Weights of a small GAN.
Model: 8.56M parameters, 32-pixel images, generator norm batchnorm, generator activation silu, generator widths [64, 128, 192, 256], discriminator arch preact_resnet, discriminator norm batchnorm, discriminator activation hardswish, discriminator depths [2, 4, 4], discriminator widths [64, 112, 192].
Training: soap at rate 0.00095, batches of 64.
Data: 77898 training examples, 2.7 epochs.
Rows from block 6 of the discriminator, named by matrix and row number. Rows with one number belong to one channel. Each number is 500 + 25 x the weight over its row's rms, rounded and kept within 0 to 999. All counts start at 0. Numbers have three digits each. After the name is the row's rms in percent of the matrix's.
# convs0: first 3x3 conv, stride 2 (discriminator.blocks.6.convs.0.weight, 192x112x3x3), inputs 12-17, a 3x3 kernel for each
# convs1: second 3x3 conv (discriminator.blocks.6.convs.1.weight, 192x192x3x3, transposed), outputs 12-17, a 3x3 kernel for each
convs0.26 102:507490454487483508540477483494457487538516515541518510483470450483496532518585511511498498476490506421508452455475500505481512481493542489516519459509483502482492
convs0.27 097:508518527483512568502481538493492525491532481515445444519502483495490476501497460502483478546488469468485479535563471535527523479483478544486509535524477475547509
convs0.28 098:456505513504500506477487497517477479502477531478555497501484519469528502526505518503487494521496511479504514507501497522491520480509478479496470524468528506493513
convs0.29 101:468490513506506555516535516487486473501480482477527491540513509461530531536452497500491461480443520516500453524474482493500473497436474473509504484533477481484554
convs0.30 099:441493484519476466454470542484516485479466472508566504479471509462463472478471484472501537509529493467546498492493496485478517465544477467529513494522575497458515
convs0.31 101:484489495475491501435521503501474447488535522483525470466515508469518505520484533458495482487505468500486487507509557464523520501519497488531426497504519524486494
convs0.32 103:526486519529495519525523496507495474504499498509546503523517514499490520514508504485501454507474516500466479505485529549490481500509508508523452560452510556498485
convs0.33 098:535527475489549515522510494519478498563498505487546475485520485509521529501499500489517525503545540550526523515450532552534523532467461454469527490538482497520523
convs0.34 100:476448541514547474507510522439456486487484455463528474475493527492513444487489484496542477464570503516530475491512502497550519565497500478509524476506481469510516
convs0.35 102:509479488495514499495503455503471569502531447449546475541540517512501456461494503473451480517505494520487462496472504528494489482500492471490511486542582534552470
convs0.36 104:519528523509499484484510514516529501484495559500462465530519524475479539492509469453516499500506474501507488518488528505486522480509512551515517518487480534512502
convs0.37 101:479513475483495501469511509560559494471545506496495520482511542483479527501514457463534448531531506494503551510493531479539504475543536481511557506523516524481433
convs0.38 105:473481565498505525499500537524481521503479494495535534526512503514502492536501475486517514527524495538473479492548542520500514483513501525505510470516486495496474
convs0.39 101:484468479531480525481500477494467448488492485474515515464458501494475500495502467482522448493481520468524521456515516497482502471496488512469545509510515509501496
convs0.40 100:472486520480512517467524504523505501502531494484522516510510507510482494536499470520470531471541526468494490517564533522472558519496497504474471487525481512494482
convs0.41 099:474489547449469473554490501502557498497534519493511534522497478494536480495510503492446496515515455518482496462550525454533489541425495490503526537511470473499491
convs0.42 103:496490507509510543497498509488492529491488486526462469425508491515476476503437497502488486463510556481501483455521519544506536486540445510488517511508466472477484
convs0.43 099:517495524514452515466483460535461505530533488512534489483488505474485500491520523474484486501496522533498508471461511465466471513499531482494492491524482500454525
convs0.44 096:511521484515481516493517504472476454447511483528520466534464516512541484503483463458465526508498506493487465518526459460508495489471493495465487491498510476539491
convs0.45 098:452445477503450479517507505478453479514521486525490505476494493480477487501476438508511488462527512447511547517481515460497524493446498476495499490483466472479505
convs0.46 106:515526509455473494485517525493479489541463493472517527522525485506468516480475489519556458533495527465494486465545500500523471477484482472521505485467538522476500
convs0.47 102:441488486532484541473524528489518500538542503500481511502510488465530523483513486488475508450467462439470474554509502567526511514501516519526484490538487527553540
convs0.48 099:470458482517507506508491532504484464478456532509479502495549537552512524507499501473517464472540558483516532489525576548480529502525456483486504511523428520471489
convs0.49 102:503467526483513498490491540521473483507524493499482490490532476499489514549515507501508463523486482510497511463503530522489535466545493495527489507500476474517501
convs0.50 102:504474441551532459463488502497497501523521471504496522512520425475473462540513519519454492512492511480476487532438487510531519505488522540483455528505512504501510
convs0.51 098:489470492466472484438505472472515508509465486463500491491482498499495490495519499484515483489466480490467496487468500478503526472494508520486461505496486532497507
convs0.52 102:460484517478515501507505509502483520495483490520516475508528468446528528540474456454462551527500456518514492478484508507479511482516471487505482514482555511479531
convs0.53 099:514493504503546445490506509491489515500496501494506503505488520481509473516485474490564508509491503474543470513490542467479488505474487469548528487493505526460499
convs0.54 099:520508494469480433506473502513519502495484501484515488492461533507524481503560499462448547552486506513517452470505454451511515517488485530470463521490515543503503
convs0.55 100:506477496478543478538520486489516503545502487484469498484516479463518479496518446497497537497505445496541483507513496480513484490496504514492514500515461467533522
convs0.56 100:452499475452481492506532492469489531465517545484490463470527497494493484484477439535487512535559485512494478485507513510506512482500578548467493484463490460466532
convs0.57 100:485526552440517503496523538503462481496482507498467519508530496457494480484484477462518469464493496549537481512492515502486508482505467493502460466518486509469479
convs0.58 100:492465501501502487481475503490513500505461532478477500490475489478460471470485482492510542548504489441525513498494481518458473560479475536468521419537492463496481
convs0.59 099:547517502529522489484507509498528538533536516496493497508514516527533500471521494513501481459482429495477497506511454524454533521520486523509495486490521543483554
convs0.60 102:495476527493467462496510536459540522480492468499517500503506539466537470509497513496482518491543485451553493542493497519489529503459525519469458494456519514510508
convs0.61 099:484506471452479480475451476496551499541534504532501504509514486469497510515500556535518489496507445523482489484518534545539605502523499548476479492475493475508537
convs0.62 096:465494482481469476505506500482473478486506489462510497516516476491452452488493537491474535501517482512489525488482517498535460523494500459535516524484491538488467
convs0.63 100:471509520506556495504529500495525511495460519516507454524526509511496502528498440492502499474464448494476499500467506492490446519487520482520517523482512465493505
convs0.64 103:493506524513448512495475535476495483504478479529487483538513472514500552525474479467528472508492457472514487491461503454521517476487517505473492503489552502497534
convs0.65 101:462470477549529541552504500538501486497506516493492505501459470529513483484482480493509486528538477502500490501500493451518525475481511498487502467560561453530465
convs0.66 101:521522524488499487485536524484509519467493492509477513515492452502515500469481497499503520493441502504541483534514473532521522540513498489520547489469494545468489
convs0.67 103:532566484496482519465521528513542462481483519538517475507481511487509537471519479501452475496498458535495472470516511466489524503500528498549553492548489513528498
convs0.68 098:485489487485512499542550486529493506485502516512514516470475475465475462503539553495501498442507452461522461496501444492428507511488446472469535464492493483499495
convs0.69 094:504521457501532472483472508474468467489549525521512507538520503505484523523463474548483518505485494443544467478491512487493485483506507524505501491450527508533486
convs0.70 098:488499520506500491506470488474511514463524517483488512529469472537514471518525497494516496472503474536493498501493495585537507510457509513461478495500494504496523
convs0.71 097:489495482500486495522473542515477552478506528487487530507498524506466504474516518480464499496503499479540497518481495500502459508476529499494500498495485521435556
convs0.72 095:456456493476459485467526505483516503490505524519532487548468497461508480492482505507492457509492483514487513524496510480467504504461483527474519483516502490492473
convs0.73 090:485454509440479523511487503498484471490484501503512483513494535484516484443488475467483533477544536502463516525516489505490494459482517504456516525531551502492536
convs0.74 102:469467508493474524494477467491489485524566514501548478464493482452502535523495534491511502520468498455479462529452519497529520489477497492519526490544545475490521
convs0.75 098:480507482500571493497499481483500497502476467481517508494522515484473493477482470511475540498503546568511552504498514481511518491496494506537510488528476526460497
convs0.76 106:520472477549491486472509479494530476527510486536503505525500447498521488477503486492508503480471541511510475514500516479522499465517496527496575536472495513472518
convs0.77 098:515518496515480497529517509510477526501475508547478484487514445454487522519478516498528480541466473517468514501463473480477459469522481520544468506544495531507512
convs0.78 104:431525498491534461529519541489525492485479494496478500455487454498484479535497503545509495523486512467539461522493528447494506533490439485508465475527511480503507
convs0.79 101:526532513536463459528494490524520499497505448500467553484518507512521537488522504501461502504471487505515482514550493515564531526458474516474500487491489475525486
convs0.80 095:476500494490465486439484518504487529548530498484519525515472506499554496497536537487473445492488486504468509486514525475508505476462504512485507505554522549556524
convs0.81 095:515538537472474452505496520481545537535506545470531482512546517530505543500517473449486475484522480528505489514511477562503525508531477505506488507441541501450538
convs0.82 102:506542475513518516481487501493511498522541503442500492496499513510476474483477482505499491461480482460452518528533520505465509461492506470527459487495509494492517
convs0.83 100:501501498519503497515477491486480518500515496480445522502479495539488480509565587475512493519502508470514525532438445495501491531438504472533495501461516470471495
convs0.84 103:522516508535468473499499499446501488523493531521481516478540525499471503478482494516496546497512489519531537518532502476504512537514550540532471517468482482435497
convs0.85 097:491481464505477509486521445480509502537452480500513484445489457483499477476468477514505480492470469507475480488498485475517481487481510487492466493499529493483489
convs0.86 103:479470543450530504492466485477496539481504504491503470501514442501516481510512456483488545496533473511467507470460492485518541485467493486529480497519554557496535
convs0.87 104:524517521490507489472500534510432493479467561461536481474482485511536494507507512548524550485473468526471517468499563507496474525495489494488480478481496502475484
convs0.88 104:494470495492475505504488456553467529461496485467496494511504527496522519503507497485469526508509440506508500493491523461500540493460481511518463511500516470508516
convs0.89 103:462477481509460504482503495528473488488545458492481503469496491507487445520488531437536455510486489475485511512482514489535459471533516443570558453458537526464497
convs0.90 101:479519469491500524457517503520498517490484492524464508538529489516505537484521456516511512505472525528483517492491509519499566514496516517500477471496537508516490
convs0.91 105:547547518475500539519487501501471537533529538522522502504544530502500551549479473496559521542513546484524466492531533553467490486563508533533482513450505444497505
convs0.92 102:484465541478507511493481523508479477509491492548506469518465458482441474514467479527471514507536481535538469473518500496519525482535513500540460453457507505534526
convs0.93 099:517485493465470464471499480514456504470530513499492471504530468518478525543480496502509499478452479531467527491497468471505514514468458494524500513547465492537507
convs0.94 102:467480525520509483479509510477510490469489484496526510500492493506499510471470514477456517449465489474471513505532480504504534503457474532485510509513446509524517
convs0.95 097:492495509510479531493494471499479504478491522501499491485519457517455522486500465502471502496503480498477524476478495448501493520524531512507472490514514492488513
convs0.96 103:505499484519522516492514543519492478455529508522492486467534503528495499550492440563454483491510511457515510512529473500506512513492471526474510505510558466463533
convs0.97 102:528467498535488476536486489504505469509501450539445520548509531516508483513511488460482501507493486481504471485553527458491532506520535486513542532528515477463509
convs0.98 100:522551540480519545537510534477517523511472467479489510451535464510503516499491505473476530456501506532449502490482512523487545499480499512535488454549481469483484
convs0.99 100:489488528483509485489525540500473563518505495456453485522520467532522523546496473502503477471539527482538500480523487531497493451461477544506490474484500529486441
convs0.100 100:481523488465506496501481487492539484525456530497511487475484504502468490526514470512501513499490495496525471513503471503474462476483499528478552516476554540480476
convs0.101 096:542499516513493525505516472496481512516538474486505495459512488512491496477505509531498486518503494479458523474554438522558522497510489524494560504531460514473532
convs0.102 105:477545480509500483524469502479550531503498537530533456503501493489521522513481516473519494483437506471472498507491494493513523456492481520512526507543519495535504
convs0.103 102:502528504515535478504502549507527466525483541454498518492507496511503531476489534537482452527492478521516521552520538547504496502490497503478518525480496524525478
convs0.104 103:521518535504517502532515511513500504530472502531521496480480524494528484500517538500484489507500468462497505494517516544492512480527496488459477517493552514492512
convs0.105 101:481487504495496504440549514467499551475499456474468531516475467517492507456528537509510453468545505553502533495472513534504485542454560481528529460477535522500500
convs0.106 095:495512500484479524489505487459473478528492480465473490478478432452476452518521487462521485484465496468468468503494497487499474548537529500486510530479489511482509
convs0.107 100:478491485523541483488511487464488510523478509464475488509480477505426488577559514465497520479475484518512489492514475555546508522499450483530469510544483546502476
convs0.108 093:523452500526494502533461458529434506474516467491505519531527513507483540517495494516512490456482480512483505513507475482459488497473470477508491477466512516504486
convs0.109 104:484542525529457480498468487517499455480497484457523471504489504536479494532516508472513478502475535483489513510483533472492542494514528496504492540540519499482494
convs0.110 099:510522504497482486519489512532534500485446475512489473484507502536497487505532485506491501487513507480505517472488457514498539471483487509572499515509480517440500
convs0.111 099:550502472505528523477505536500496436512505445484498508491531516492480503461494501472495452488505538493498461423508469519496497469467543482462499508498545532511490
convs0.112 101:538522480537531440512496479514491503489530529472479470498476453468507486475492439461490528519515468475481574453520518472453496494519475482489497531475453501518471
convs0.113 100:536501583483448487468470484457503492504489522498501482528483473475467512464467515456488511517433500474496471496568495501493543508534506510466477501492480507472475
convs0.114 102:497534477502531527478530521519490514499497493517467478522522435540518507507501524492511486491471506506548499497474509508491497516541492504503507507469505501509507
convs0.115 100:561525473481491463501499504529546495487519502480486509486480531499490515462515507539487549501504513471495502481465514492467468507511480511523487510531490519503454
convs0.116 099:481474507451500497488460518460533510532490463509506491507511490483463569485483494450505533523513472566532509540517489494478504471523489469499503494498512472505496
convs0.117 099:497554511487482538513498511496471480475518528477510472446477514470500426532481512508476563517512473522504474478514494510506554480505500469485503502518532505494500
convs0.118 098:500458474487488541510495518453459468511469448478529512515493527506498496483533475465490477501503505466483465520454534489481486517500532500494494512541499457490469
convs0.119 099:519488516491520473459498487458493479485520534519478503491483484484501461466469517490497438478520551474507513484505522514501509507522488473472528500437513476522518
convs0.120 100:494488520489502514523507495453521463511531472472507511510493479508531534533498499500513510502522486502522488461494527479545479494455518488459557500566494484541500
convs0.121 102:473491457482489519501468558550476440517497500494523466469486528471493477440537478511474513513512485481511493470490519527503489506491472526464485484504492524523509
convs0.122 096:481527471449500515508522512474508511473562504469492544510482495498543519492488459488473512464565513473521501505499478508534527512486501529465524509445483487504465
convs0.123 102:469476521519487486537515485526516513518507523516508489497527532504508523477476499512513493514477493490492518520496495460459519477517492494468487476558512485472551
convs0.124 098:487500488520482453460476527559499479516490516478501534504525517494509491500502526496513469508522509521481493517507515501490530528506491440495506541513499546496460
convs0.125 106:508519475456490467536507474460500469537501505478514494510475531472512537468515530477489510493514473518483521512509518498453499499489433536504507474529516497492503
convs0.126 103:486492501467520501513475560477463510446547507486480499454470526482466505522469479544509507488456495482529514496525541488513513536525536491517483538468537455492501
convs0.127 101:500571459521497473466516497519510498531500504501498482497482483461492458462480501475467592497517456566495512452481482484547487467495496485469571488446522503474516
convs0.128 096:496515531504470516523555489485491509515504493529501476518490522468498511475524531481480486483497517511487507509486471513448478545542459515491508510498564526540505
convs0.129 098:533490480517472499514527510523520524448491461453479469536485482513528486464493499512465513497517476486487469504531501524499533472505501522482490506473539521513494
convs0.130 098:499504496521509505460503504463506519470511511546540515510476499507519458521545510470494459469494500518495497521535498526503535534495477505487476499512546523520478
convs0.131 097:507491545458552495524486503460466504542497455487511481530471463448533519456532479499481536499481513521507466493481492467471512518474492492512505498518521508495469
convs0.132 101:514493465511466515499508481482520497551516521540514524516494535514454524521518472518503475520532501518517492521490528519518489500498509433540455493560483515460464
convs0.133 095:478477474509526494504544476483518513498456511505454512480489533481473463515554473477541490522503450452488511542477512474461476509485431484496473482491500486481499
convs0.134 101:558528493555495524510483504513548475498495462486485490550473454517498467514488544490506471525529471501523468524543460453484515511495476496515513454496537521497473
convs0.135 101:489510489514490560503552516518504560523492514482496553486495476538544511465511503488496507526491517490488501504515518492560523508522511490505506514529445539503471
convs0.136 102:451487510528495489477476486501523492531488511524476503480545467462488484507480531495492505485489530472491521513522501505491475534505469463457452555509482480464527
convs0.137 097:487510531490504499506478501490514529481500490497505518544514509513499512470561519469490467498523490500494451482506560494480500468544498503480479525532507499486474
convs1.26 102:525487487476507547497487514479525469500544535523476474485521474470497477497500507455545517505493500517492480454501491521527469498493517527520505458537446486487499
convs1.27 100:520491523527485474504569531470506525515501507472493464529566540499523477473503469502523541458499511509494487520444509506454441495462534524509504536509560574490518
convs1.28 100:487487482490503474513504450528517485505519538477496506507510478477436483511474458499418534503473538480459498530499477481497527474488489506457507525458483503511526
convs1.29 100:472494503510475510479508489506519518512520478499466500517465454492462488509499494496546517542484472518504462528467470483478562522511486512485524506501427492457478
convs1.30 097:520506485479503482453488486495495465516469465526475492554509510517547503508514541504514475466522509532499448504519508482474500482516494518488509492481485506525494
convs1.31 104:536480493505484512477539484509497466483520541535525493508490528499482492517485512474493508521507524527489479505469473468466520483496474465527581480457495463517514
convs1.32 102:510470515481492526484500478495473491519510472476524510502519510454462504480516483478504531471519499480473527525497535482490527496503472470502548517487515538492500
convs1.33 098:525494498470498486486473460488498478470525566518474488529469518510461520512502530498459518523463473499482515505509477508503554485493508500548507507511438502499481
convs1.34 102:540468488499514467499521476489500506515455460516481487503474497535526520504489479503515486496487526514549507471454501490460460525561489498512469525533469485556473
convs1.35 101:499529513515541572549503512487516481465518514485470489481506496558475462511471549526517510530478491515490490531521454493540539492478538484501526484499432512513478
convs1.36 104:473486507522481493497571522486495518489514504476516457490542521517495462499515486490499510479547464476505489482503561496478503471522468516475497467511520476505499
convs1.37 105:497496536473509511530527496481543502468471472522534514499544498486516493500458460483509520517516460521521486527511538480516487496541529520460478481518516512469458
convs1.38 103:480492468511483516536521477498489485499510481470494524479473494505502499480512498501521498472513476468547474493465534517489496492506489491525516499490484532490473
convs1.39 101:539500533516497504503522506531564483514523474505520513518478462480532541483537487468473500507543512525488519521495492451468530496510487479493496508518484482502535
convs1.40 098:474538471494493500492452476501500487515503492517482457469509487477487481519520468517519474528502485502479475528480507519531495519499542534485528506441510462506456
convs1.41 095:463535508529478469499488511484471535536464482483480516509550520526498475482502477542486504505511495509508481533517517456464475551475489488507464536508466496531499
convs1.42 106:470517494479456545483466518502480469516499497531486498483531486539517492506481482488467487506539544510513558479528485511496505508500483492511521453560473520506486
convs1.43 097:515525505512501491533506470496477478519483529538534483444469507502503525487472528504496520534518547498513482491507500494491511479514498520542491527476503552520504
convs1.44 094:511511495505504506483507508491565471519524500492509476522478436481528479476477532507517479475569497493522526466504471430523487514496490469477503526444484453484498
convs1.45 101:506478509513490514526550475514468519487473503431481486503519513470509522495509541504458514570557506489516487518507536471500473484476496518513512530553495474532448
convs1.46 100:517484476521529517483542521525515476502538500527554451518525508480496513509526475483511564542505537509496473478456471510493531529485520525502453496514502499477478
convs1.47 103:484522507514522491520544515495465490489490517447521490493508469487497490516488502511470484509548484495500516545482496464502507518526485497503512530548489505477487
convs1.48 096:544501518490504483484513443509506489447480502450487512465466468449466459473526429485490514497477484495523494513515510524509476514581482507508462479525503484516440
convs1.49 098:513481493507470502517496532545526483519539512524505485474528525489533476492513500515500530484505494491495497461493514475453472465505481469483504545497492477499496
convs1.50 103:511486470479536552466501541513456491524532500506508520520509496478450533483459496486462518523476525456466472500481496493506501559479514485477529543527531501518532
convs1.51 097:452437485470536465507548528506490523465492488526497508556500496488516434456485521509501456505504492535532517498510569498443515501511508501471510511481517518487479
convs1.52 102:466501538550517532444500511464540493508529510499501475487517460530493518499476437513539493483535526480458491466487497493526457437518498470500503497519448512498496
convs1.53 100:505531499489521492518533578514502488496526447492492493518496492447504485508522529501466522508489545486542474510469489468481481444514528516476472504493474515490478
convs1.54 097:505525488513525510502503538542514489457443493468475472494505513491553508488468547522487512543536543539498478463499499530479464468476471493497500486481469518491477
convs1.55 098:519498474498494467497488497513540463518525501501501505516460518483448494480458511448456531479515538498543544513466486486531490483566491489513476520470495480509467
convs1.56 101:460485472512497500498507484447519471485516525515485523504542480528526530477506486507509470461506528511522482524470509463472526515492501532461491469515507495454486
convs1.57 099:509463500492475502471521495509527531482471486505495492452519525523509469479497490462496535518524469484477504488474491511502530448473517435503492466471479547572500
convs1.58 103:501534497521533500500505490527473485487482511467547482503486516505485455514493482526510440496481523442467477483523501518483459458521540499508505501472502516473509
convs1.59 104:530526502519509511489541523482442473510519548522501500447499526515535479499524499500545505440464535487501479515522527501529500499482510514525496507529422540509467
convs1.60 102:535500508490508506472479514478542530505543512524499504510517508443466498509472523523562484489471495485536519517496504498486500511507512472508448520501567531502520
convs1.61 104:526531489500495525498492497497488515487460533518478471517448531532476457479483508507519475460487505512549515523479523483498492518526502508504495528520467544444506
convs1.62 097:502436506528494491481513494486458447447508522527458468481530519494440506502430489502519492470531504492496527506516523485472506539473525503525553481476476495582526
convs1.63 099:538446550529473514545511500474514531508492506510503465546469483539507496530503480493515487459499516489505494516501509446503491512510454470493470490497502519464487
convs1.64 102:485463530513513522511507510515550524499495482474517528531509493499537501517498513482517526521519524514482549486520462503482455492527495485484529522522511502484476
convs1.65 102:498515541522478494522462452515478530487493544466525509485577444495512465504513490502482516472491519505520506486476527518486483497491556504490515506454497435523538
convs1.66 101:479484500515505483468504488518464490484514503514511485511465509520507556503465494513467495517481518473506448465513450488483485521523501476527525505532514491498499
convs1.67 103:478531470527537488496473545516496507485541544490516478515468538473484519534436506466497477505510532488519525485535515492478450484460549519463505466500472477509516
convs1.68 097:474504487470480488504531488502497507526499472515528500506465479498504465483485513544457525499456450529496463497510515488529537510527502477482490481466501480466505
convs1.69 095:460517528456512486482478513443501493480499478496543468539485483476476523493524465483473495447530494481481485520501480556546507507507476485529469485505504510482466
convs1.70 097:513541494489498465498478486499476534486555541519511493476503482502486542470566508490509489467513532501479497539473515495526477507465508513504506534467516542478517
convs1.71 097:538513475525544516496492501497519510509529474500472502474495492517495509494526503509507473528477538508473475476505502533529533547523506511533498498474472444514461
convs1.72 093:527491482460489513509521508485503489461487507483514475551544510516462467537492486517494461509497466505547516451489541482479497539513462533512472522506492485479525
convs1.73 093:532450523493519470498467507501488484526542506473510543476529518488507505466545524525526481505546493480476498465493505521524521487522503555494540502559533494488519
convs1.74 099:532483480509507486463520539478528496503550573468501502499520505508518538490502515517532485474483530522460511497490544514528508567541468530482549505458508475476500
convs1.75 101:500500492499492478516500509535507507488532554480484516514466509429516516554425506486470491491455486510506480541502476496483492498521493485503514543530499476513504
convs1.76 102:531468545464523535528504477538497472495452515555500527537559510547484531532523479505531513510565453512490541475496508520506468444543508515500504510518519486538488
convs1.77 100:481492476498492484510495474480471492473485492553504542468504489501473519524478484520489470440496483505542507519515501478527548559537504464443501476431496529468453
convs1.78 101:499516497512467516528468491545521535500512536518537506473444517519502550495516527515506467484500513530519508489518471483497489488488526519552498492473521443475493
convs1.79 100:527497489481494474454444506512508526534499458477476480472512510499500476481477472481467486476495483496467511490504513494461500446504503458513462513535537492496436
convs1.80 095:518514463511534495499513490525526516478510514529505535481517491535512502502482554499482486488494478501483505511502510475528517503522478462487505536497479486497428
convs1.81 095:510499507505548541521530531507493488515492433522506519491490474489513482485504523476531489494482511499455484472482459526493476515502507505503531460509491475496520
convs1.82 099:496502485509533517492511526529464485537504488487518510499534503505482503495518489498549516485512514519477440498525501488504508505471496512478469559509529473488470
convs1.83 102:441475513438502550522470473468467492516558505519519494469491535482504503513489498504483569533539493496522481496479485486521528426508486543496487499526521482520471
convs1.84 102:500518554495496511426507488490506505492526511464482480479516480500529496465455456529512514511503472453480518492451513510495532497522527502503513526503538505493426
convs1.85 100:492510539528487554556532469519526498520487511502500505533473479501521529506457483483521485553488484491501511511464518531517501480544469542531512454468479514503515
convs1.86 101:496478511499501513500483487496488494497541529519523503473527502471501487537471515491496543472507482514524505524472458496551516448552453488528526464496538512498514
convs1.87 106:502501530512501471514475514450497511528456487522504501488500531538512498484499539481494535488544526515477513477473485485508461548491474540488505479527483508488505
convs1.88 102:484481508459487493510491480488460506521509532499475482533500432524468500473488491511512514504536502494505508495496481500488504512536483516498549512486473520495531
convs1.89 102:501473486503502468521548502495517497473470418518505474506466477478524463484482475505544483495539511474480524521531485468494505483508532546534527505491477454536477
convs1.90 104:560482510500463505467520515487501499494512530507516473509522562520485480488518526487471539480496537495465524506487478490506495477480479510493459484519477500492446
convs1.91 106:484516474503505509513524478528499475533508488483491581518487495517512501492477543536474484505522514485476477484535490513511503460504460498490526466525460486477532
convs1.92 100:503486477475490499483491501525494494499481523507485461505523547470494504519541496519494504484502509525516530511499514480549518548492495506481514499512498484473498
convs1.93 099:470464500483521469475507491463469484524509518489486522470455491530518515447440472473526507530545538496536469508512529509495478459485506482497459525458447514527515
convs1.94 107:483430473512519478525555498487535493552474508504469501564505519460497520555527474507502492490517521461487494467540506509500507465549491441494436479472499534526470
convs1.95 098:479509475498479528513527464503497484505504499498503501483497487559500484499552498438512483525464501476516517516494474487520509474547565545534505514501504505508520
convs1.96 103:499528481538540530500495472511500473479499528530523511452464506492480497501543519515491517505497491510515523479491479498503485503488483540546493516529434520551511
convs1.97 102:561500509489541522486486494537524497476486513491452455498444499429550504522526495523463546493547464499542476518497442508481470521547523489480504523523482546581499
convs1.98 100:496498494507500523481520518533482510452516529483500506488573469513500519495499486490491508522499537474496517519509535499470497489474523486522465473520515537494502
convs1.99 101:446485513480508519494478506517509510493522547478535488487471467508473543505515511496539539515505512488515496478508488502533521488489462475512481536459485462479492
convs1.100 106:529502517537502541499458488460463523542500489509503502528489464482517518527528516503474473516520497522511481509495494505504487511515518490455488497499575487488482
convs1.101 099:490504479499490508471485479467511483504467517484477529515522480491451534448525479511528509491488502504528487490451464478516485496489491499470488468464498530458529
convs1.102 101:511518491511515514533527512525503497492552517505495472499484472540487480451508518506529457462533469499477457442510544516495479500499496492478489518508521522477521
convs1.103 099:506481462500493533495452453499523492510484505482490480566512488480473478513482479526495492499501505481499453504496464482505547502509499457520483549497482493537508
convs1.104 102:525521510474516473475522473515569544523519485517518499495502490475527474506492487490515523494481454536540471533471502489535485468491495470459527495442483475496499
convs1.105 103:504488533475513518491527513508508522474470529452514475514496508494472493504492476509520483494522551511510494501509488480556512484482479494474496492507542507529549
convs1.106 096:481482519540482508494502538488505503496513492465548484430478493489549521494505521500478531540492493473504458481519518537550526517521515540507567489486520508486551
convs1.107 098:533479499516507493495493460496486528493502486486489507473514524490500471535500514528469518496493504506503506511476502528485474535545522516537533499505504458471495
convs1.108 096:478524532521531498517512537513490467560479519491514498461513532540494466516508523490473523502529467519522478450505471508537512490469481502484438513502470505482518
convs1.109 102:530498474504493534521522495495506506508515465534491499465506473463533491477584499488543576477507481474543489490497488507483516516519523506453481523484478507442526
convs1.110 098:520516525477503482488488461542521502462522494477519521477524509509563528527494488518497517528555485537501475478496486508516543469509537502483508478529517532490500
convs1.111 100:481514537506489494483472452504491473483494504529498510534471516501476500544522489535499501488503511508522513524517511530497520480527517485469500467484521512466546
convs1.112 097:503509506483523524502536514487517454511501473534522530466460509491484475463488487491525547456493499497504537502514492511498558515531548498495506479512507527521496
convs1.113 099:536483480508491440515503520482507554517474505494517515495481488467488479458511546525478456514559482482494511509533528486498495491471517500479508526462464504517512
convs1.114 098:505482513482484536498495493508502507516525532511498505542513438558509490516480498458511530516491531432538466505493501518528528491481528531498462535506485492493505
convs1.115 104:515507494489518515475486553503518467510498513497458466500481564490518473490457498505511493515546511497492494517494474468473484426476511460494508517450475517445474
convs1.116 103:487507468503477515524490494487539473485519539469496493519514480496537516529507457474525481510482505490522490478540483523541507542512476493532506504499507475498492
convs1.117 097:523520501497476480485536442504475450485488486516518495512485481483500492484489533489532502507506492518516538563457546506539515484518480472496497487511487545543510
convs1.118 098:509533498559478531494487513482501549509482489486511477515472481532513481503483479504548508465489539522533488486546494549538517496524467497483421508497456506489504
convs1.119 100:526492534478468497459506470508480499473533504478551477511520517483512480482465484486494511525502523534497510454551537477487496474530532521481511529504504488466511
convs1.120 100:472453466475454509447472465486497489490473481517478464493472479532457499467486499518529524513472521521509523484480510490504510474518536543444480511492459538516479
convs1.121 103:510530487521521495507492499489486495504484492540484465495503496458485459472453476527521509527482525506487511522511507463540532514479498489467463480530491504536501
convs1.122 100:465483544502493502483478507481470505527532510500511463473517513543480499486476501481479522529504500487478484493484497523543492477499511487528550483480502483485479
convs1.123 103:470537520492491482513521516511496534511501522527494511533478468546466529493487515539496483448494494524462505500515489477526512517466474489523513544559508491489491
convs1.124 098:509475454499461502485508527507478476471477514489426463545468526557491485487491481533561481468478483480470438499509495489521472462519463528528517476468446492516502
convs1.125 099:531526511526537470475516509533524528487483478472526520539509457541554531491485509521514492495494511503524507466461489484487513525473485462467524524452509508486456
convs1.126 098:511533508508535480487470482487452493487506442499526511522535479481440465490511505503488504494535500518527520453485516498489462524558541492540508513489538455506525
convs1.127 100:507517530460515455477503496505497542477538500506516493515482482457476526465510510520529519512508499500500491479551517481448460515493516484499536512526504491464471
convs1.128 097:485469487485509496472484458487527462530473503492495470512505488542524495529487477534501502531492466552474509484514527474526496548496538460483508530499449516467530
convs1.129 103:542471534487516477527535502476541528494512478509460454507491467463540470444506507485530530483459509516482522516483492498494482515521553476502519473519447493527487
convs1.130 099:489550501521506517522529544472464526502489473536499532484496505466497503483543448525470533460490516531466501489478490471462483559481471502476517512504498524512527
convs1.131 095:525507499485484510528525506514497473480555495463516481460553495484551509503522478474527509488478476501540479544488525490522522473492555497454549478483472509491515
convs1.132 099:476542443537466516495523514510477474489516464516474536503532490498467538523544516495535502521510514509527505497517474459522534504510490520488492475504490491500493
convs1.133 094:475481535485501479533512488508526508495474486537513520499496496513482512537500513518459470479514504524505513523517523533513488490493517517548474513508562446488466
convs1.134 102:494523497500495480503490551469499524460531526504519498487493515490485482509508497519496534474469480497505484490494517522491506532463469565488502494496566526432518
convs1.135 096:471490426476522505493491515535481492507501507512516488484487511507548456503522512511504552525499480527514518473514498486517497474475508461457458496515471485472537
convs1.136 102:531458506495494520486555509500503509509498502517496519526539453502535525510533524514504516516524579474522515513493522530500498498503517510516534464510526493522457
convs1.137 101:526508500478521498524494481498532521540503467513556498525504478503515537472533529492487534498464499491549485495487522506479485485509526528477530472529514480518496